From a checkpoint of a small contrastive audio-text model: encoder activation relu, text encoder layers 7.
Rows from block 6 of the audio encoder, named by matrix and row number. Rows with one number belong to one channel. Each number is 128 + 32 x the weight over its row's rms, rounded and kept within 0 to 255. All counts start at 0. Numbers have three digits each. After the name is the row's rms in percent of the matrix's.
# convs1: first pointwise conv (encoder.blocks.6.convs.1.weight, 144x144x1), inputs 72-143
# convs3: second pointwise conv (encoder.blocks.6.convs.3.weight, 144x144x1, transposed), outputs 72-143
convs1.41 101:130119103159188145124141148173105136152154132148114084173080061142091115127093131149179161106150113093144124132091094137163053107103055118157134107141141097130216112051142102137102111117178119132146138175125144151127
convs3.41 100:089154153143119170130144157088145129169094159136116160184115190158118147135112180152130144143183106133148118096120168153090072132166152108149178157091123145146034123137111114077092090098106142128118117134112134179148
convs1.42 093:137179134189102159177113140096110145138103101160098145136110051209162099188133144145121136150124135112106082145042111134179106154099138098115227119111148134119091104166114121143079116165165181146101108095098100117109
convs3.42 096:172076039152113127115131136129074134149126150172164125163130171129091091156095136132165140130082159181109108114172129169151162159207159148151099065134060168130180132068136095144121164127105125108148173119157109110136
convs1.43 102:089100088090126036153116123151137131110108093086093132122084127088112145108120120079155121129115138075122148112178161155171081090136129095152127169113115159135158122100115149078133119128070154121113101189099159188081
convs3.43 093:063105129132159144117116139101217088127111147102154161100140134107136182111135207121120130157192146130113119116081079102171110142063141185164129103144157090158151124160129103143100170160111112095132133097098160118108
convs1.44 101:151137117116113117143067113181171150121155166135137116171153117114071147143121151156111126136122157090122115107152129153080116133101114150113150117114123098125133176119081150161097088149155115135094115161067141098146
convs3.44 101:074071108107117129124098163159123071180115117159181086082175095106195156122140156079109145136147101143105078045163153148118055085079105080106129118102103096182103162115122128144150130117218126170089140101157102152139
convs1.45 100:120156098104097152197110150140118110139129162104172196129172152112135154125116145155171150126151115104125123115158107133184135155142122150111103135245186180045114179161116133090133138062149109163057114106092167110140
convs3.45 093:105186091092146135126143126141174098116186115162088110125083110103150114072118095105137087130141127075099141142157069119140114129124100143121100183034087097108096112103099161148128132193121125131068123082154169128194
convs1.46 098:112097121113140183173155152112096114184173135127189172087120116176161153147147152116120084173134156094138073121105135135196163113175160124157168147248143119108147159124134133113143091136117110156118078093091123129133
convs3.46 097:117092126095175166120117169109160103129158212174119186142159128125174135076107077095148138149129124065085112073176109079104080123086076132130086066038101120157106139172099121148085154182096146153106131089134155135132
convs1.47 102:099092132136170117143155168155118104094123107105095116151092119121121129219097127128136181122098130118144108130110076150126102172168129089138139076165164118178143115129138100138111132131127128111095187059158162134153
convs3.47 108:125091105199057157065113100161082160116162116159151127114132154072139151129166059134096107133127104115184127147101114113105116084092113070158142080130086080123131107156092166129133167104179169108151139126122143108131
convs1.48 106:162150111149036107142128132094112167146103140127171105130118083107157153078134183161096109156168150212128116105159117108135132133102146132079076121110110093123135170177154137139120172111080120153116129208137070171114
convs3.48 099:139156155109076165141170137145119126139133088112087174098074069153101091130117173141091171099156035129093136125060147087113143124118163114102111087072162114130105122076189136182151137137168122120127145104120093123123
convs1.49 101:105080076098101156120110108099160115138126168149116129124117096138080120138150149182096060105125100120120094106092089113081091109151114064070112218158156161146162123118111087120080142117103136136123149173110117125120
convs3.49 100:051164135088079150069072151141128121125149146095143110119192183119149133096154126123140193129095118075108139161147096089156147142125138068085133114093120109109073146121119160109104140097161158111137095126075167125187
convs1.50 098:149093079142127092165093134134106157056110083104163111113130110098153127155112115103152120177138162102145059123070112113129135126126100133115106099152080148153046011176170133132158147163069183147119099141144146119159
convs3.50 102:125179167112079139114133172068209126175108133131116109104189104123187209106138130166117150159158120083148143132096129110158136164133096182099176183178158118113129169122151155111120153123098135151145116090114135149080
convs1.51 094:098123114129093112121153100164073142146103148138112100067161139137141174154091201156106117094173125145255125140106131116118067122151179164151134113177103108165103131096124102164162152096157087116158122149129079150107
convs3.51 119:118065166138109146175130124119103190063134102119134105157097138135098072108179111135165151099052125121089122113128136092166108142122111102169086093085128164110101184164168143091115147173116139149145140175052182075152
convs1.52 100:127091084156122143140149179150126136106178114067094160094135095115104154143169160130187222094087072103110100158107112098137106080123135160093100174184159136086143141144123094143087147114089158127087090124124128126123
convs3.52 119:134116158162042087130131123113111157125081111096122151085133146103121141086145150191124176119109098143161154096111178110161149174154154083095172156189206086149091126140171106133109127119125150154132149091131070177087
convs1.53 097:157120131049135152118079146148161127081139150119124111152117105100108119118104175112136106133118151096119123121087139132136193115198130179126061164106144136097190105139159111103146065132179182088133237145141126139159
convs3.53 106:093131139101140145126108137080152087130114134153113118064104151144163103182105149165146090126137152062097092184164076141147134107156127123154162152154147152164101127132108124111127084074157104114141082194156148122184
convs1.54 101:106099108080152176131190166152196116103116174120122171134115138080065121077109115114162146065159112113098145213099147136123127099094127089096097069171155145128187090120156066140116135147130116103081108087120138126178
convs3.54 103:099175139110155118071138174110107100186148093129140120186079108115108079150092146130203112097128162138063097127122174172099118131108101193154121165165110180106149200134127171142074129158116143140113108113189137134154
convs1.55 102:112056120185152166173089186125095150111057123119119146112081084143150167174163136153162170120139041136147085167103151175100117121109120175112158139160146160138192141157040126136123096138166104119125112131099118098143
convs3.55 107:071145076121120086155114127091120134125113100152165080176126193103133100129128126092086088144129163207092055185150118164129126124168184106046087091134086104142109157122109152174155137113141073129087122134081159095137
convs1.56 099:112092132096109048102135151132144141121141172184093080124065091124109146139113196079108131156072114082079143134087161173090143118083106114152141135132133165134140118102188143114140144104163064112126116161086119123127
convs3.56 098:112091107110135108140121113170122121077132156175117119107140106145160108121131103124180090118113179168178134123103103131167121073136103177117107124230147108125168110137129090147085084123126178092145093111195118083126
convs1.57 104:123174130138172169101131106149124122223167104094097157144188130090102084147065160115112120076166133142165173101153149117078136111082107101116109070150125134132161148117166113159129087099177157086114095101140177089150
convs3.57 092:107082151170113173166170104137152089112103099140146153120102101154107086149064131089114148116081090134128092093166134113124170129178109108112141122147145155088157036065125095100077116138144115144163133190124092135104
convs1.58 101:140095134142108129158120164129135101155140099134103173116139145125208098111111193136125124108197119150151080115164114144127066004096080115075097104118117120104084140076130084137152131114123131125126143158176152130159
convs3.58 086:120076147157085128101153143196109098094082083172124110049154099136108097074147158125156075083174142147094123090144141160117139132123087154171075158118141154083221101127123154184176142145156150161080143109132108112133
convs1.59 103:114127145148121151117091181153128173052116174116143127165100100095122187135131110171118123132162162111104079127067163131120158157174153120101150100137156201123189098117179097153086104080162133154097163117173118105167
convs3.59 106:124153161154095143099169117153122127137090154118125166110145103094171111133139055157155158107170126204137121124149127130051081148107067136124159125144172068138090127110181159141104143127145148095123194135130080144070
convs1.60 094:133084157133138171125128105138155092116187130171097135194095101141052126088115116066118136135171104177120127159128180111196132123137120098140141157122108118129146131087121115145255120135218173099089105181148128157149
convs3.60 115:141124156177061140136105117206090148097109105121159148116127069074121072079145077144148162157145102137151148107134144107096076087131082118127101124126140078060182141127134096172073119190111154117107198078122170141103
convs1.61 100:141157101125112078114164139166074132148155122084121115113104118115122128095134133096102129135085146092064091085146115082120051162168120131161083121149148177170144119090159082111142132126120110100066112069112165139176
convs3.61 098:090100145106127132184122136087183062124126119149138124163159129114161141083134096122180097038124151123139132168180146130131135149184059137091077124146052075146107141164072045130121086138110158102151129141144164100116
convs1.62 101:136103126214098180183103197178137154115102080154130109116117111173207167138148095096145138124155108082171085134058156096133155158166144152148181138075171137124148103140169107162120153169122132150127101097131088145149
convs3.62 095:137095131157089125141182107121089143164145124090125160107118129130102164118058145140121128140102124156128149151177101119117193090108129033138170118114111130116172125073191202133137168139139060123106137122121099046102
convs1.63 099:146168163123111125120147161134132156114134093179157115134113109136086116153194175123108139155086107079106136116101092137118140175066154093110152102171107126144138100065136141079141123135126114208144156128096090142138
convs3.63 099:145161120115110143106054154164093129164134184190128085091129115098179127116158101149129111041146140130083095081091185137109142149066144132158132092096125123116095137149148086134110132109132144116136150148075103094142
convs1.64 097:124095093125122181181137139147087090145112134140107097152107122162130131095163090105187100145062135110113112144158122162168182178163116108168144137129080157107146188152219142108123159068146187154103130109098130116147
convs3.64 090:140120143073154107167148061147126103108115147089102168114162097152119113088082143066147142154146083131132135079179145102170152127153089134122106181104135095082114174127143143149160111124111071187108082168145106154160
convs1.65 103:157108075141168174120129065131145121167080126142159150148164085118118093056139192125169147099133142114144162119225138132170111120073124140117110136103156081122122138108143137178140167071173141170131106099060096133071
convs3.65 096:117137142167099135132162107113166183182115137116080152126120170132124169160151109182095122149153092126153125136139153163120181153169112167124153149188162143140088156117118139084107192162101126108187151170088136176082
convs1.66 098:128103189124126147118139144114173186112156152120151142166094111090122132160066116063101198136141155137170140184115148113214129146135099151126146141117133149204124112093181127168229094110199156133093170157199123140109
convs3.66 106:169128166127114136172084123180105148117133090118148110143097115109110122098152086140134180106139066113172165087118195069089096151102056102088127097156164118089153150112125089127091147137073126130138200063129122129058
convs1.67 101:097141148171102100177164138100131097073140169211072139112110116136105090112128131109129131144125102132156090118135141161163095158164141137171168173202176126058116138087128097199118136148063182136112151090096109080122
convs3.67 092:129137090123111151097091136168086109163152139119094109076129148125108106151083099146126129131160114106123123196125077165165171148143185152131150110111170179143176106107105103099147105039111186138077112133159178159173
convs1.68 095:133104089111196141164138149115214131156142112135115130015153147127178074152135162129121109117100101127123150099174098155076162120096138162146116141165178086113084138085117131140126177088118123119122154164121128157109
convs3.68 099:152115120177206140106135136139083150124149143151136075189114094106067129132157145169112138113157132149146107169113076161055108066116116143140183125169140080144081035113174137068135123114160119097127156136136122132127
convs1.69 102:119146162127079102101224129078161048117155125129102157099140192135083071116139141143135123162148102130158163160161175136183176148082146158147122150124088083138101199125059155114170124131108122126075182088099117085124
convs3.69 094:090087133131172139104092116150112118126122091160163086148111155075061106152073179159159145159095168175169090196107140139132095085141138145154095079118136172175090088141110133122075104134103096119109127131134125151082
convs1.70 095:153145132136120119047130152150087151097142105148144121059146074113222103152168143135118108144100131159109107157176138149137134145142137090109090203117154123112161127163131099133138159104156141117108140131134096171157
convs3.70 098:141148106091115129139127098121122103163099118143087148116093105161184168108147120107123159055138122119141103115117137140176115109062103136110159146084143134127110169162212177164133055008107092135099102143113059077142
convs1.71 103:081130113084098080108172145086087121174168108157077213105101137070092175085120173191091133093184133103140153148154161152171120143103180093123135067108153112153138158108094143101113115122115116099147083140141141086064
convs3.71 087:078115126134130129153136120096129104129127106185077123135143141143197122131139099125161122124094220100133105117126072138096123174173139123116133139147121108210106122110181136157111147114117172133194129148103144176082
convs1.72 099:103120135046150146157168173119115098129122145175111082069114105147082143112068137117106174110177161107177143147158159128121091144093112093156142108118081159142104104080134143127111136143090120153105152106093166115132
convs3.72 086:141134129114102124150103142134114173132096137161104065125155166088122118158095088149132200129126120134095205033089139165167090148066117124133128134155126173078141162118100183115068099112092122166179125153100124078162
convs1.73 098:170145110108154168121142150100149173083154111118104077140132112093113132127123117098133098150094171072092134132162055141130097155147080129134054103141122123164102088114113135129061162164089149115100130128101133140151
convs3.73 099:143110102164163122125119063162074140085147166140195128117099143084119095130169106078166142079116144157140103138100124154094145117096121138219105126084132104110073119123147145093155104104114205154107161092105139110111
convs1.74 098:168125150130096113084088176144117115065095192164071131150084105118117141169073203107149153161139128110126057146024119099142152188155125151132153141176114102121164099118154115114127111128127108088073163179126116146161
convs3.74 101:130133169158135145111131122146096120149095075135133117089105134116148114202099081143159132143128139152097020171209121144115086092086126084152174073109145157101159117090085127108096120124139132048113137166110095131096
convs1.75 098:116160124161106126159158146085094104137161119144106075121157109154151141172117108107069131160205117126152154111093114117132183182099168139115179146111114129153133167108160121161152120179103159104105164131083164088132
convs3.75 096:139146175090097096119150170163122128151142145134131176149081081119120135163115124134106121122156147190110138152136111159137161125089143134105113131120121098072099161070147181193091134147160153100166104105144077150126
convs1.76 101:142156180100098126120112107098067143139119188146151136112143155179113188185165083130104178193159145152123153175129083164137153155139152129087110095145162135090136107113121168074116127061138136177099128207115161182122
convs3.76 099:157181131061097066151182099120127092139147083123112121079117122120160138093155155111140089108165126134131157170117126070137178146119064137086120118108164115104103107123127099129124111117081106142137138109148095127111
convs1.77 103:156098201123137155169084100139130160094134127150133164137161105093166139091131102140124122099157131144142124119079143148115153098150151081186161135106026104137159141099055206139136089177131123134121095134121120074179
convs3.77 093:128124099184119096110074140118115166081131137212135114115119138080111130155066141156175123118094109158098160138124112177096103138142111072106167062159147137134106149125116129112152151129175146065140075119110173137092
convs1.78 100:123117143078087176134124147105154096155124125163168139096170099135132166150108169131070129087186110203161123116084144150131157104106090072112141169152156103096098145169107174131092171130096055183161145161164077062114
convs3.78 097:138154115109169077155097144162131046130174134136085104121120112129142144104133117145046073154087124081182174142108087071118101108131074188086132105108162065092155088165088101104144119145093132070081147151138137097128
convs1.79 098:108114138119130144150125103124176133165130109143105053104134105139117128104178112140177124133139150104137124083151123118131153125132123139168092151194129093077142053158157091100125161154086087171130189102166090122146
convs3.79 111:124147212112080158120132083123178156142050120113112076077102130123132146133137175168146111139173134168092126127124140081176170118137141170174093147155150143163146117100107147129099129093086145188085124098139119137157
convs1.80 100:186111118137135096141185128146110112054089133103200142171137112147171136158172136124121087154109176150113073137148065095092114133187107126109080111133131165074089185112218160085084173163130169133126100127153103176174
convs3.80 097:160101141105144164132141149183135169113121124066060154102152142151114098107061189108105147135140052134112145097116104117118158129174113160093141170118120142127163204098124197137143123153074081161091196088130128175068
convs1.81 098:133113177112172158032150131102112100118213138182171158088082170117132155111119113145175117122165134146070144121156148126105151149084125092113154111034124113088142164096138164086146083126077083168128140149173078068119
convs3.81 100:139172178132119118182093100142110118126013166145129149112145119169140128154137132178124122140169138110169147141086183130148145199138163146165128087205115111134132122121069104161139064114140163091155138075163158175083
convs1.82 098:121139198155160082182126132120175233105064168134132098031072129165146082169078139109104147106121100093147087113105146090103151165193133079124122163140128117189103111138136134065153110139156102156113129151104153160095
convs3.82 092:139121110188171134174128132087182166112162143187159142186141170125091154111112132126094070122107142141070156109099160068132099138072112135154154117144101090094118073161143151096091155162095139072138123206079120044114
convs1.83 103:122141136130140170109125162139098130089160118134167101128098161141151130170164187151117165124116165215111156142146143208133122112071088129149105121113138097157025123126125157137106145095086099173162126119153089116130
convs3.83 084:159109112147104137060115151134062172078162106127122114101090122154119073104142145125120169185143120155156156156099161100111188159182068188153123123161110104103147119069158183181150182150102158184116159121167121081148
convs1.84 100:178172080077145109092140122125130111133122114099113107060127162148206106137222120137117081154113168069115090136135151150180153105090127124097075138175167102093096081147145138101139181070175113140147188106180157148101
convs3.84 110:155116157181117102152110094126129107094143065154161116148106156161086113178148081112111094134099153119200120153162156168157139144144084070079136119177177111171127116159122100100158118159141147101154161162132142101116
convs1.85 104:128138124144149196117069176107127182131113126153159116135133089106156138116164130102099081083131085089143137104142051122135095137152122167134140126102116087133155098139132169161108163207121121170126158111140166114153
convs3.85 106:130111147149118153118117144059162107167115131105137117148066130173106167119092146175130085124085110096065076128088153110106122180148140116112121160097112114128145076124122067095118134106144103112162143171101109144061
convs1.86 095:127159072089141158126151118139081117116203009107119118150121130082108125159118101053151212115127122126108173125152147087077095152124139153119108086128120153133144102164101094120156173121165152000166129150153165154068
convs3.86 107:119176129100117121195100143155117098143152207108148097109158065051177156075102067144112142092175117119141174079116132096070087109110097092133124105142103153141110100144068125131144121106102123118132144134169186156145
convs1.87 098:091165158104127142111149087170049145127160042071115123153129128098110131169165089144115142124089109167085096088127144097121097128105134115105145147069140131075165159138137135076119116130129113042167063146134127139091
convs3.87 101:141136088124168122132129081115142156115123080145097196145068148208085178140135136154136109154119117089129113180121078140151208126109152114149170109098109116133153085071166167135131116129147116095143103111157109095091
convs1.88 094:115143099158141078095131122101101140132148092137138132080115166110181152120136126181129159123074107117133179094138161210118093120128151105133133137154105160144074161154135140133102156117139154133167192122149127117105
convs3.88 102:125193197094084090135136111147171076135094136100125147112159151135187126153138120080112146154128135126106199107134154043200152170182091155153076174109149121113141202118130137139126111099093093204080110112135103092139
convs1.89 100:145065164118122058155153164129117163099109136127150163143109085066063161103136128198155137196160129141119109153130200145149143128120152104146191167113078148124156121129106146161106161163093161176108123131123133078145
convs3.89 088:097158153096149106091095115060109104147112141158143146103124157155097123111075213142160109131127124151155118128084222130144107081135166178134066099183090136182129082105092172133121080130101133161143110151127081104092
convs1.90 099:091168192161083133159156100112121114142125099049128169168105119142087144103144139100153217179153000147182112102137161124070093174156141035129149112114140159142149150164123161112112133135111189129102101158114178136095
convs3.90 106:104098095188148139100105125139171132136125116201179118174088119140122137148108138155161078185081246148150136152159077175141123096177155068101109129152062102144095144138135099174128056130096204059099122137119140154131
convs1.91 099:138136138141112133113130089145074098076012133111125118019135128142141168089110077127133137139116137171163119100104118112157159168135144113145102151163088123161182112143139192155131117156147109168080145126142161111113
convs3.91 104:142119163126078126145106090122155112188067154129144119080233082156156198130101139107139136139128175141164127176116135134150191154121144145107138099153093127122213123061076123153165138126106106130116111136130112125101
convs1.92 104:149080125126058168125119194144147099107149190109153069108115146131164129109074112186073101118138113151128130181166123118155143141094073147120117119120121105126151139116109101135115096095131145116130150116124156090097
convs3.92 105:109190099105159135129156131143160164064076149181092173145110123127152123162134176157139129133199107047103131109154120152154104161168134156105135120184120106123122125131186113173120095104127159117146133075177141127154
convs1.93 101:182150174123104190075149167065177085133147149149180101142150167124180155136083084078108144107132136201074155103127133146120117150128074141077132096188146116182106130192137094138189125108118117181108106147191144135199
convs3.93 109:129123185128123132078120148141192130143091082081143150119181138131131134167182125129101155191130118174122103154131163182115114155115136112156125182178191120069122115119125097154106126162111181131128140105133130165108
convs1.94 101:120153175139118147207101132131135076117119131131111150190104161127112091161069145142151169114181158161147141150166163120137063125069122140135093097134143050080080127164102201116129108113107133140098168118096146095123
convs3.94 103:139130093147156123131147091018150127094167156140103163183087136137092079155103112130128095123077144136111129176119152163066167177200121172090153123131145154141115094121139064051113093135076116070165151202137137184114
convs1.95 100:112118130226109114113094116133155130106114102129150128152119121077121142140090195133177174093125138148123158080135096143146072136136112092146046103179112168141155109160122085080122069162117150143172139150136075154153
convs3.95 100:124173154088099123182109170149156078115086102124115135113141162131158122134113144143064177113107140112076098125103130184123094120136132140137130150168140129166104108150154164126099063098113108135111153078135196139099
convs1.96 097:133187128153148079123131121159110149095169178132094073126140116202194135159194097151092107149181135154173156141152109150148107084150113109163086145140085098038082135133162103137165133113148172187123149152149187152142
convs3.96 120:106185111092110145069192116125178132192138113103055192143135167133175130146199125116080123187153158091134125113103141116158113133095125194122105134129107128093135122143104108128129072121161152144169146094112040143145
convs1.97 098:161119055131092153093138124150078149108158117129110137181103101130150168077118112102171169054151139102182160033168110105111121135118154120152150196103104110119086104126138163140090124177098130152121127134115112124110
convs3.97 113:117077183157082195130115167144089131107098133153164121156129135100123080144123077161232152099128123129095081113151173158114124091126094119162143121130136131147152135121162088112036121136111133112159161117097125164138
convs1.98 106:082070127115112110133111153159103082156110141097127133147098168126094167138177106095164156122110102127105104178089119168176112141118076159121096135136183099087105152115197110087167107085157133101087180090150206112169
convs3.98 099:134125097181128120069100119096125090167173108149149109151108151075129133154167125134092074123099185135108112165146151149140110115124144132155146195111094127142093121150115134135175175110161122132192099157082156114169
convs1.99 103:108157181123160120100170145106197141112099162090171068131129132135123083154132138072153123045133151085070154184121134118161130157113092127100113090159111191164099145107151099144169154118163121182125142185145088149198
convs3.99 092:146143129131137113084132143114065075145092111096110179129133151081107076139079107157128121077153085190097153117147147111116141129124079142095172138182114111070172126155142152115061125134197134152113103114193101149135
convs1.100 097:071149142095139117111128110145180091165188125072158098172170126054054074148115127100068118096127170127166211157098183154161141130097081136172154065079160174099118161164141129135147139093102091096192163137153136115110
convs3.100 093:099129149102115169111114104140152096173107112041081189112143125146185170138211097086117109123086142071133032159138106157143097168093176134116133164152128117178129133148131164164144128153140119144139058135104129140170
convs1.101 102:128177103121115115105136129182098160130172221102117093128139107178131146152160130126147138126162169147128136133181076131171145121151074132158113091115116140083179136142160112147155085119171132158110144124157179124116
convs3.101 107:083171093097131150077174080175189123125177125107076135113125155140170133089186113091086126163204078118127076191099130108137098123112130140110142152147174103094116127100084125143153064077149135153151114100133091146141
convs1.102 100:067088076062142134110083119157144115144160146129066125105143130130174074086132129085150128138102155117143166109169160190129151135100091227107112132123118109119108131137135130162137137103169142114128151046081109125165
convs3.102 097:152140137126111102116147101089135199063079113114115153090136214115121104067144131127152098152139096168080178129133128096130195178184114199152073091130145171076109116139129114139145142102130169141094151168128083163105
convs1.103 101:178126146137175133119098105116171162159138154113079188121116104106122110125058147144140139122181166145157120172102151117195157142097139150092169168123129108168199157119175125183136080104171170150055132197206100161181
convs3.103 099:235151111154158088119129094155092121159176079130163116120161050101147090108142064116120135058134104123128159109119105049109091118058073130104109154140184127073124146132161171099140155129132104142147155128136106126082
convs1.104 099:208120121164134103104170121075151120119119175229101112129123128153118102189119163149115149189133059111136105105082116096162169179130131177103112077118126131064161102127089124105078165139162094121096084106155083178101
convs3.104 098:153161204093139064167152129033175119164152151070084081154121112175123187089125114139133142128118108132183158105083166091117159175141116134101115141106088056136090117154131178153171163136118146195127112098094101128164
convs1.105 103:152125155159091112056108105112136130128077165087161112102130145170129123108123088110130175117091139141115100091142118157105136187099116101096205145155123161154140124225099071130159117076119092118124080154145085135131
convs3.105 098:116077148181144128141123081147118168142118136073137099133201109155135128110172098145082042092115156152152108206115127124102136076124147069119151088164121091147156108194144163091143137086128099093132111189097128096098
convs1.106 102:182142110104141188115156152130135122093119105131148155164142144124121169072086078047135127087135176164127164151114140144171092109078129190125143103112130217123112097170142100100145129134153150121099132101084126125169
convs3.106 093:126109167153082151186123170160077196137137057132191147153165115129101104057119105136141146135128142148129122128091112080099118129091107096149137078139114095061138163115133142139086103095091179162162131114063164151063
convs1.107 101:160100071142092104120155155171050115142127105106115125114097063094110178156175127155139118144115152102110173177163132146120123154071101151134086128107152131086185101122141101076112138092158147094154169101150115188171
convs3.107 093:108137100180144114134137123130087126149123182113091083145189080142149132126113108114095195122121114112154088114116065138076147168139123116147148080115143131147128101114149160144123152158174143180137203118102144111106
convs1.108 099:118093117125133084135106149100082160102128075129139109131092074136127166174204070144091193147175150148144132124110179167136181130156127141119153170115148146144111047096126137096117148095150146176141127093166121126142
convs3.108 106:121119127124091147095067196094124128157138132167118091096137128172125167129155108143124145059140164144160136125008166203104110096072105158123133102126116100167135124168137155110077131074147136098191166117113150097119
convs1.109 096:049144137149100111126116128126124114104098114105134147138116146152126098068095112139128194139154079159152209133147150171128162108147123120129117140108149163146086108148143154155093148115100137152200174185109166118145
convs3.109 115:133097118198077167136084082154120127138100104129128143173149121120148085107148104122124095116129169147160073154141129196180126125092160160105073135161094094101146114112104119166118118212160159102133170131127103161141
convs1.110 098:127142137136120101090131094080078105106140128130095087126165140165149171159139157152104125169235154166236155103105125148115082141166180104191152098113090163112162156134112178146140142151138176132139062171154165115126
convs3.110 111:125131089107133115108184143087172092158145149094104157159173100130129123121144138111108116141148156127143099151147111096120152165176135148026122137136098062085156116117067097190119078110125171098112112132097048150112
convs1.111 093:146103131140137114125138115135137118110134126206109103058083129082170132145127128128070110143119145125113102123174058148138133115136133099140123137149127100145139115116169125109148068102090102141095140134086121134111
convs3.111 109:119097076156164136112132159117126149142161128123134091183149111152066149159144143159145148144166113127132123138089075137041131130120100115134229099154132102127112064117119099071148166121142160101158144157107124152101
convs1.112 103:131134156092120178125145123152133113094114118202145139103181125119137124178158167108070157068109091159096150194144127150118092146110182151078153138147160140148142136095115134096150155090131109153102154110162133143139
convs3.112 109:093100113137106191112137130087167208132169119110142126225082144105069148126169130196104122131121144093093110140146099126099123097190206139141162179096081101142104097155153091114075150117128164115096097143061136173093
convs1.113 103:162111132111118159133167131137133123122109148162188076101135127134182117208143166198119162129109094105149169166123172170143130060068096136151162086100109111123095143086116115162077175120098137149134137143136174096163
convs3.113 100:113149171145133150160124100140179053143101166144104184139204097137224125174095117126120074129141180129079156174167112126146126187139147135126127153094142148158098171177115098116132123133085119101091090149179140179145
convs1.114 099:155106144066091106142165113152175140087121125136171092145114117137123138095170082100123092111162136106175164205149176154133109144144095158167121166123124167127031131117070154079190148141183129100123102148139125165089
convs3.114 103:152123094113096135085142170183044155119066124097159149134087142115110015087097143088127195152113085182118126073123161117118053138081135154159096086131118190097109112104140116151050149117103136139193194121138116180130
convs1.115 101:106152196129149114105061128087137123097126117133144121157147129111116136153162114134143142114107083139110109104157114110071070142105157144148084148125126078119118128054188087149184079104117204135119114082167149127110
convs3.115 097:128136134143127108186195149144112117105054094143165140146122103105120137120139126123207131117119129072103087131152112102118160144089148132146162098107132150098122158147159128152049079134157144110127144160104146134108
convs1.116 103:142126162116111156137120105166102082137111122142098129126174105132125153144117200062115170158119143088089155125106119108135077112134195108123081124180142093159105124074110133151118131132131179114070079166059187087115
convs3.116 099:058080070112138217116133134118182183089212125117126173156102139135122127110156133091141098110125132097087128100107106107103091100120096129073129157070094070103092112164146102109121130147186097155177089134108138076153
convs1.117 100:097088109100165160169091122175167167109134121090100176074105115096151104124119127094093108138115170151146203166166066164162203103112141058137068109070171162162148122117143114111120069132099132171118122120083114185152
convs3.117 098:157154114170137122161108095099117144118182165214122089139095117155090090073107117093147060132113186087113129203143122119147112101148104215104085138082080126099168149147133153089130054164144132177127112108147127089185
convs1.118 105:119119101164137106123142167095076108158118133121104161088145117147122122117138097099106068165127175102190119154106094060081117132066115097122104155154131149117151098177195078139099134130172160122174170163130177100108
convs3.118 103:140168161118138147089191149126155147125094150080161104113138138163123105131161176155121206177155142187107125178067130161116141180160174120143117089149137095100136064090152107127153136121078188146046106106142064144104
convs1.119 095:065081140140106150165162157127147125143158118123108076182061104077141136124110110153095123092152069082163084116152118121159146148092107138100127163182154112132183142157145142102137082103094207119112117153122160094083
convs3.119 099:143125123086143173149126145104110144097151220040096114107139085198127101115089119142090176114163075104070125112125143165109091174119114142133120077097166196179131111079108139101149161155178083134102149123148158121157
convs1.120 102:120117080060136111141131111143085159135149105118087167125059156119114177160153117166149111150152130120114092127136149137127109113160110121107086149087115105125136167032098099163064121164173106108156110074188148134108
convs3.120 097:141083134180103208114092181167109141105138104084140158122214147164143116115195178147112147126167110070127155146139148125164098081096085161100146084136153176120160093111123125117057111073168166144115149097093155113117
convs1.121 099:107176142169114118082102170126106146078156090150172103071178156104149141119119109164123172141127115146166123173152196129152130069071144092087192092064105103136103121157136138139117136149115158140154167088108135079111
convs3.121 080:118090094124094120086117152119145154085140078118204109154078164110130111110150176116132114185055129098128134104127134154130083109120179118113062164102106096094118128174143117111115111144120106164193127119084112111079
convs1.122 098:166112127141087167158090140179195173135156123122090070175122092136089112111045105168158092118155090129107085092107148126132152165193064133079102108147164146077162125087109123167066118174127140105141110138092112114155
convs3.122 107:114131138111137112136147112085094103149118135149170151145059154134127067148083117189132158155103134093122158109143088133113128119161143121167141129116196166136112112084162083099075110089113106129158116128182116127180
convs1.123 099:118108161112101193071153189139106158138124106132123053116123103159136174137116103117154090127101155160159077105139152128089161126153058109139108111123132130133136072144108127147206165108155129133111109102132089026111
convs3.123 101:117146099109134139045115045119168161117133109130092105124170169191118140194155145179143132181144121113065151159121104136149171159183173153149131085115173147153125136130142124117156155047161095121131062117119123098120
convs1.124 097:094116164146103129116170135113085141186119192141113127037099145179139137144116114137126152159122176150153161100167133107178189091158103159125182096227115128113132112116144092179112109102103105176138165126120122085130
convs3.124 108:191118127126150087140171184061143119138167119147182157207151145110125136104141042120149136124073118101116162095122131126086098160165120114104127071074082092131063127173166123120128189138086148149124094165059122154128
convs1.125 096:106114089154156060169125105102153187116103163144094109154103103152127074134177073143112114142133112144145139107131115185165106145136175040130127176132110156155117085117153110191127087147183252127127146144193164123135
convs3.125 112:118151110127129175100078131087139140152136154123049138142150181163097127133137119159142080151096113039145123179122142138165097155163086150128148096140076137143144138191033128141138147142156213075163075152083148140151
convs1.126 101:136130121190135150116168163127142121205146110143123138122120130097125131098107103173141156099140147217084108160136097139075156126125136065136178131147166168139131143137145149195103101116119183104103122080153123097200
convs3.126 101:153120134111090122083107084086076165134152107199134133119127162102132107155088086128110177185097127144104150064148186158101151140176130135102166163103137137093218158070106106110103150116131117122154085118139112117150
convs1.127 102:107149071125109115073126131193090190122093150134102124145180129063094123142122066094144209075149066135153150107114175150111113133102159124152141105105136138123139163159074146085143139116104120112101166134126171121145
convs3.127 096:147133128112150142103146142093153146142158205120077060132186174205194122123133132117080203075128103128123148137127112133155100124164106078087080092126123110154169144103145157174115124153124134124152132099141149080117
convs1.128 101:078107137091170071125164153144158144124110175140123132137076107081085142105060172096138113108115122103063170114192078133126125117166052134145146140133102112188113103070146101082131115113094155153079127165106103183162
convs3.128 092:100125116106142141120153035110141136116104121120130202128183159120177088133167187162102077182137118091146139103162127087151172134144161183081107185133116092169170095121122032132125121118122100089131075084144141148134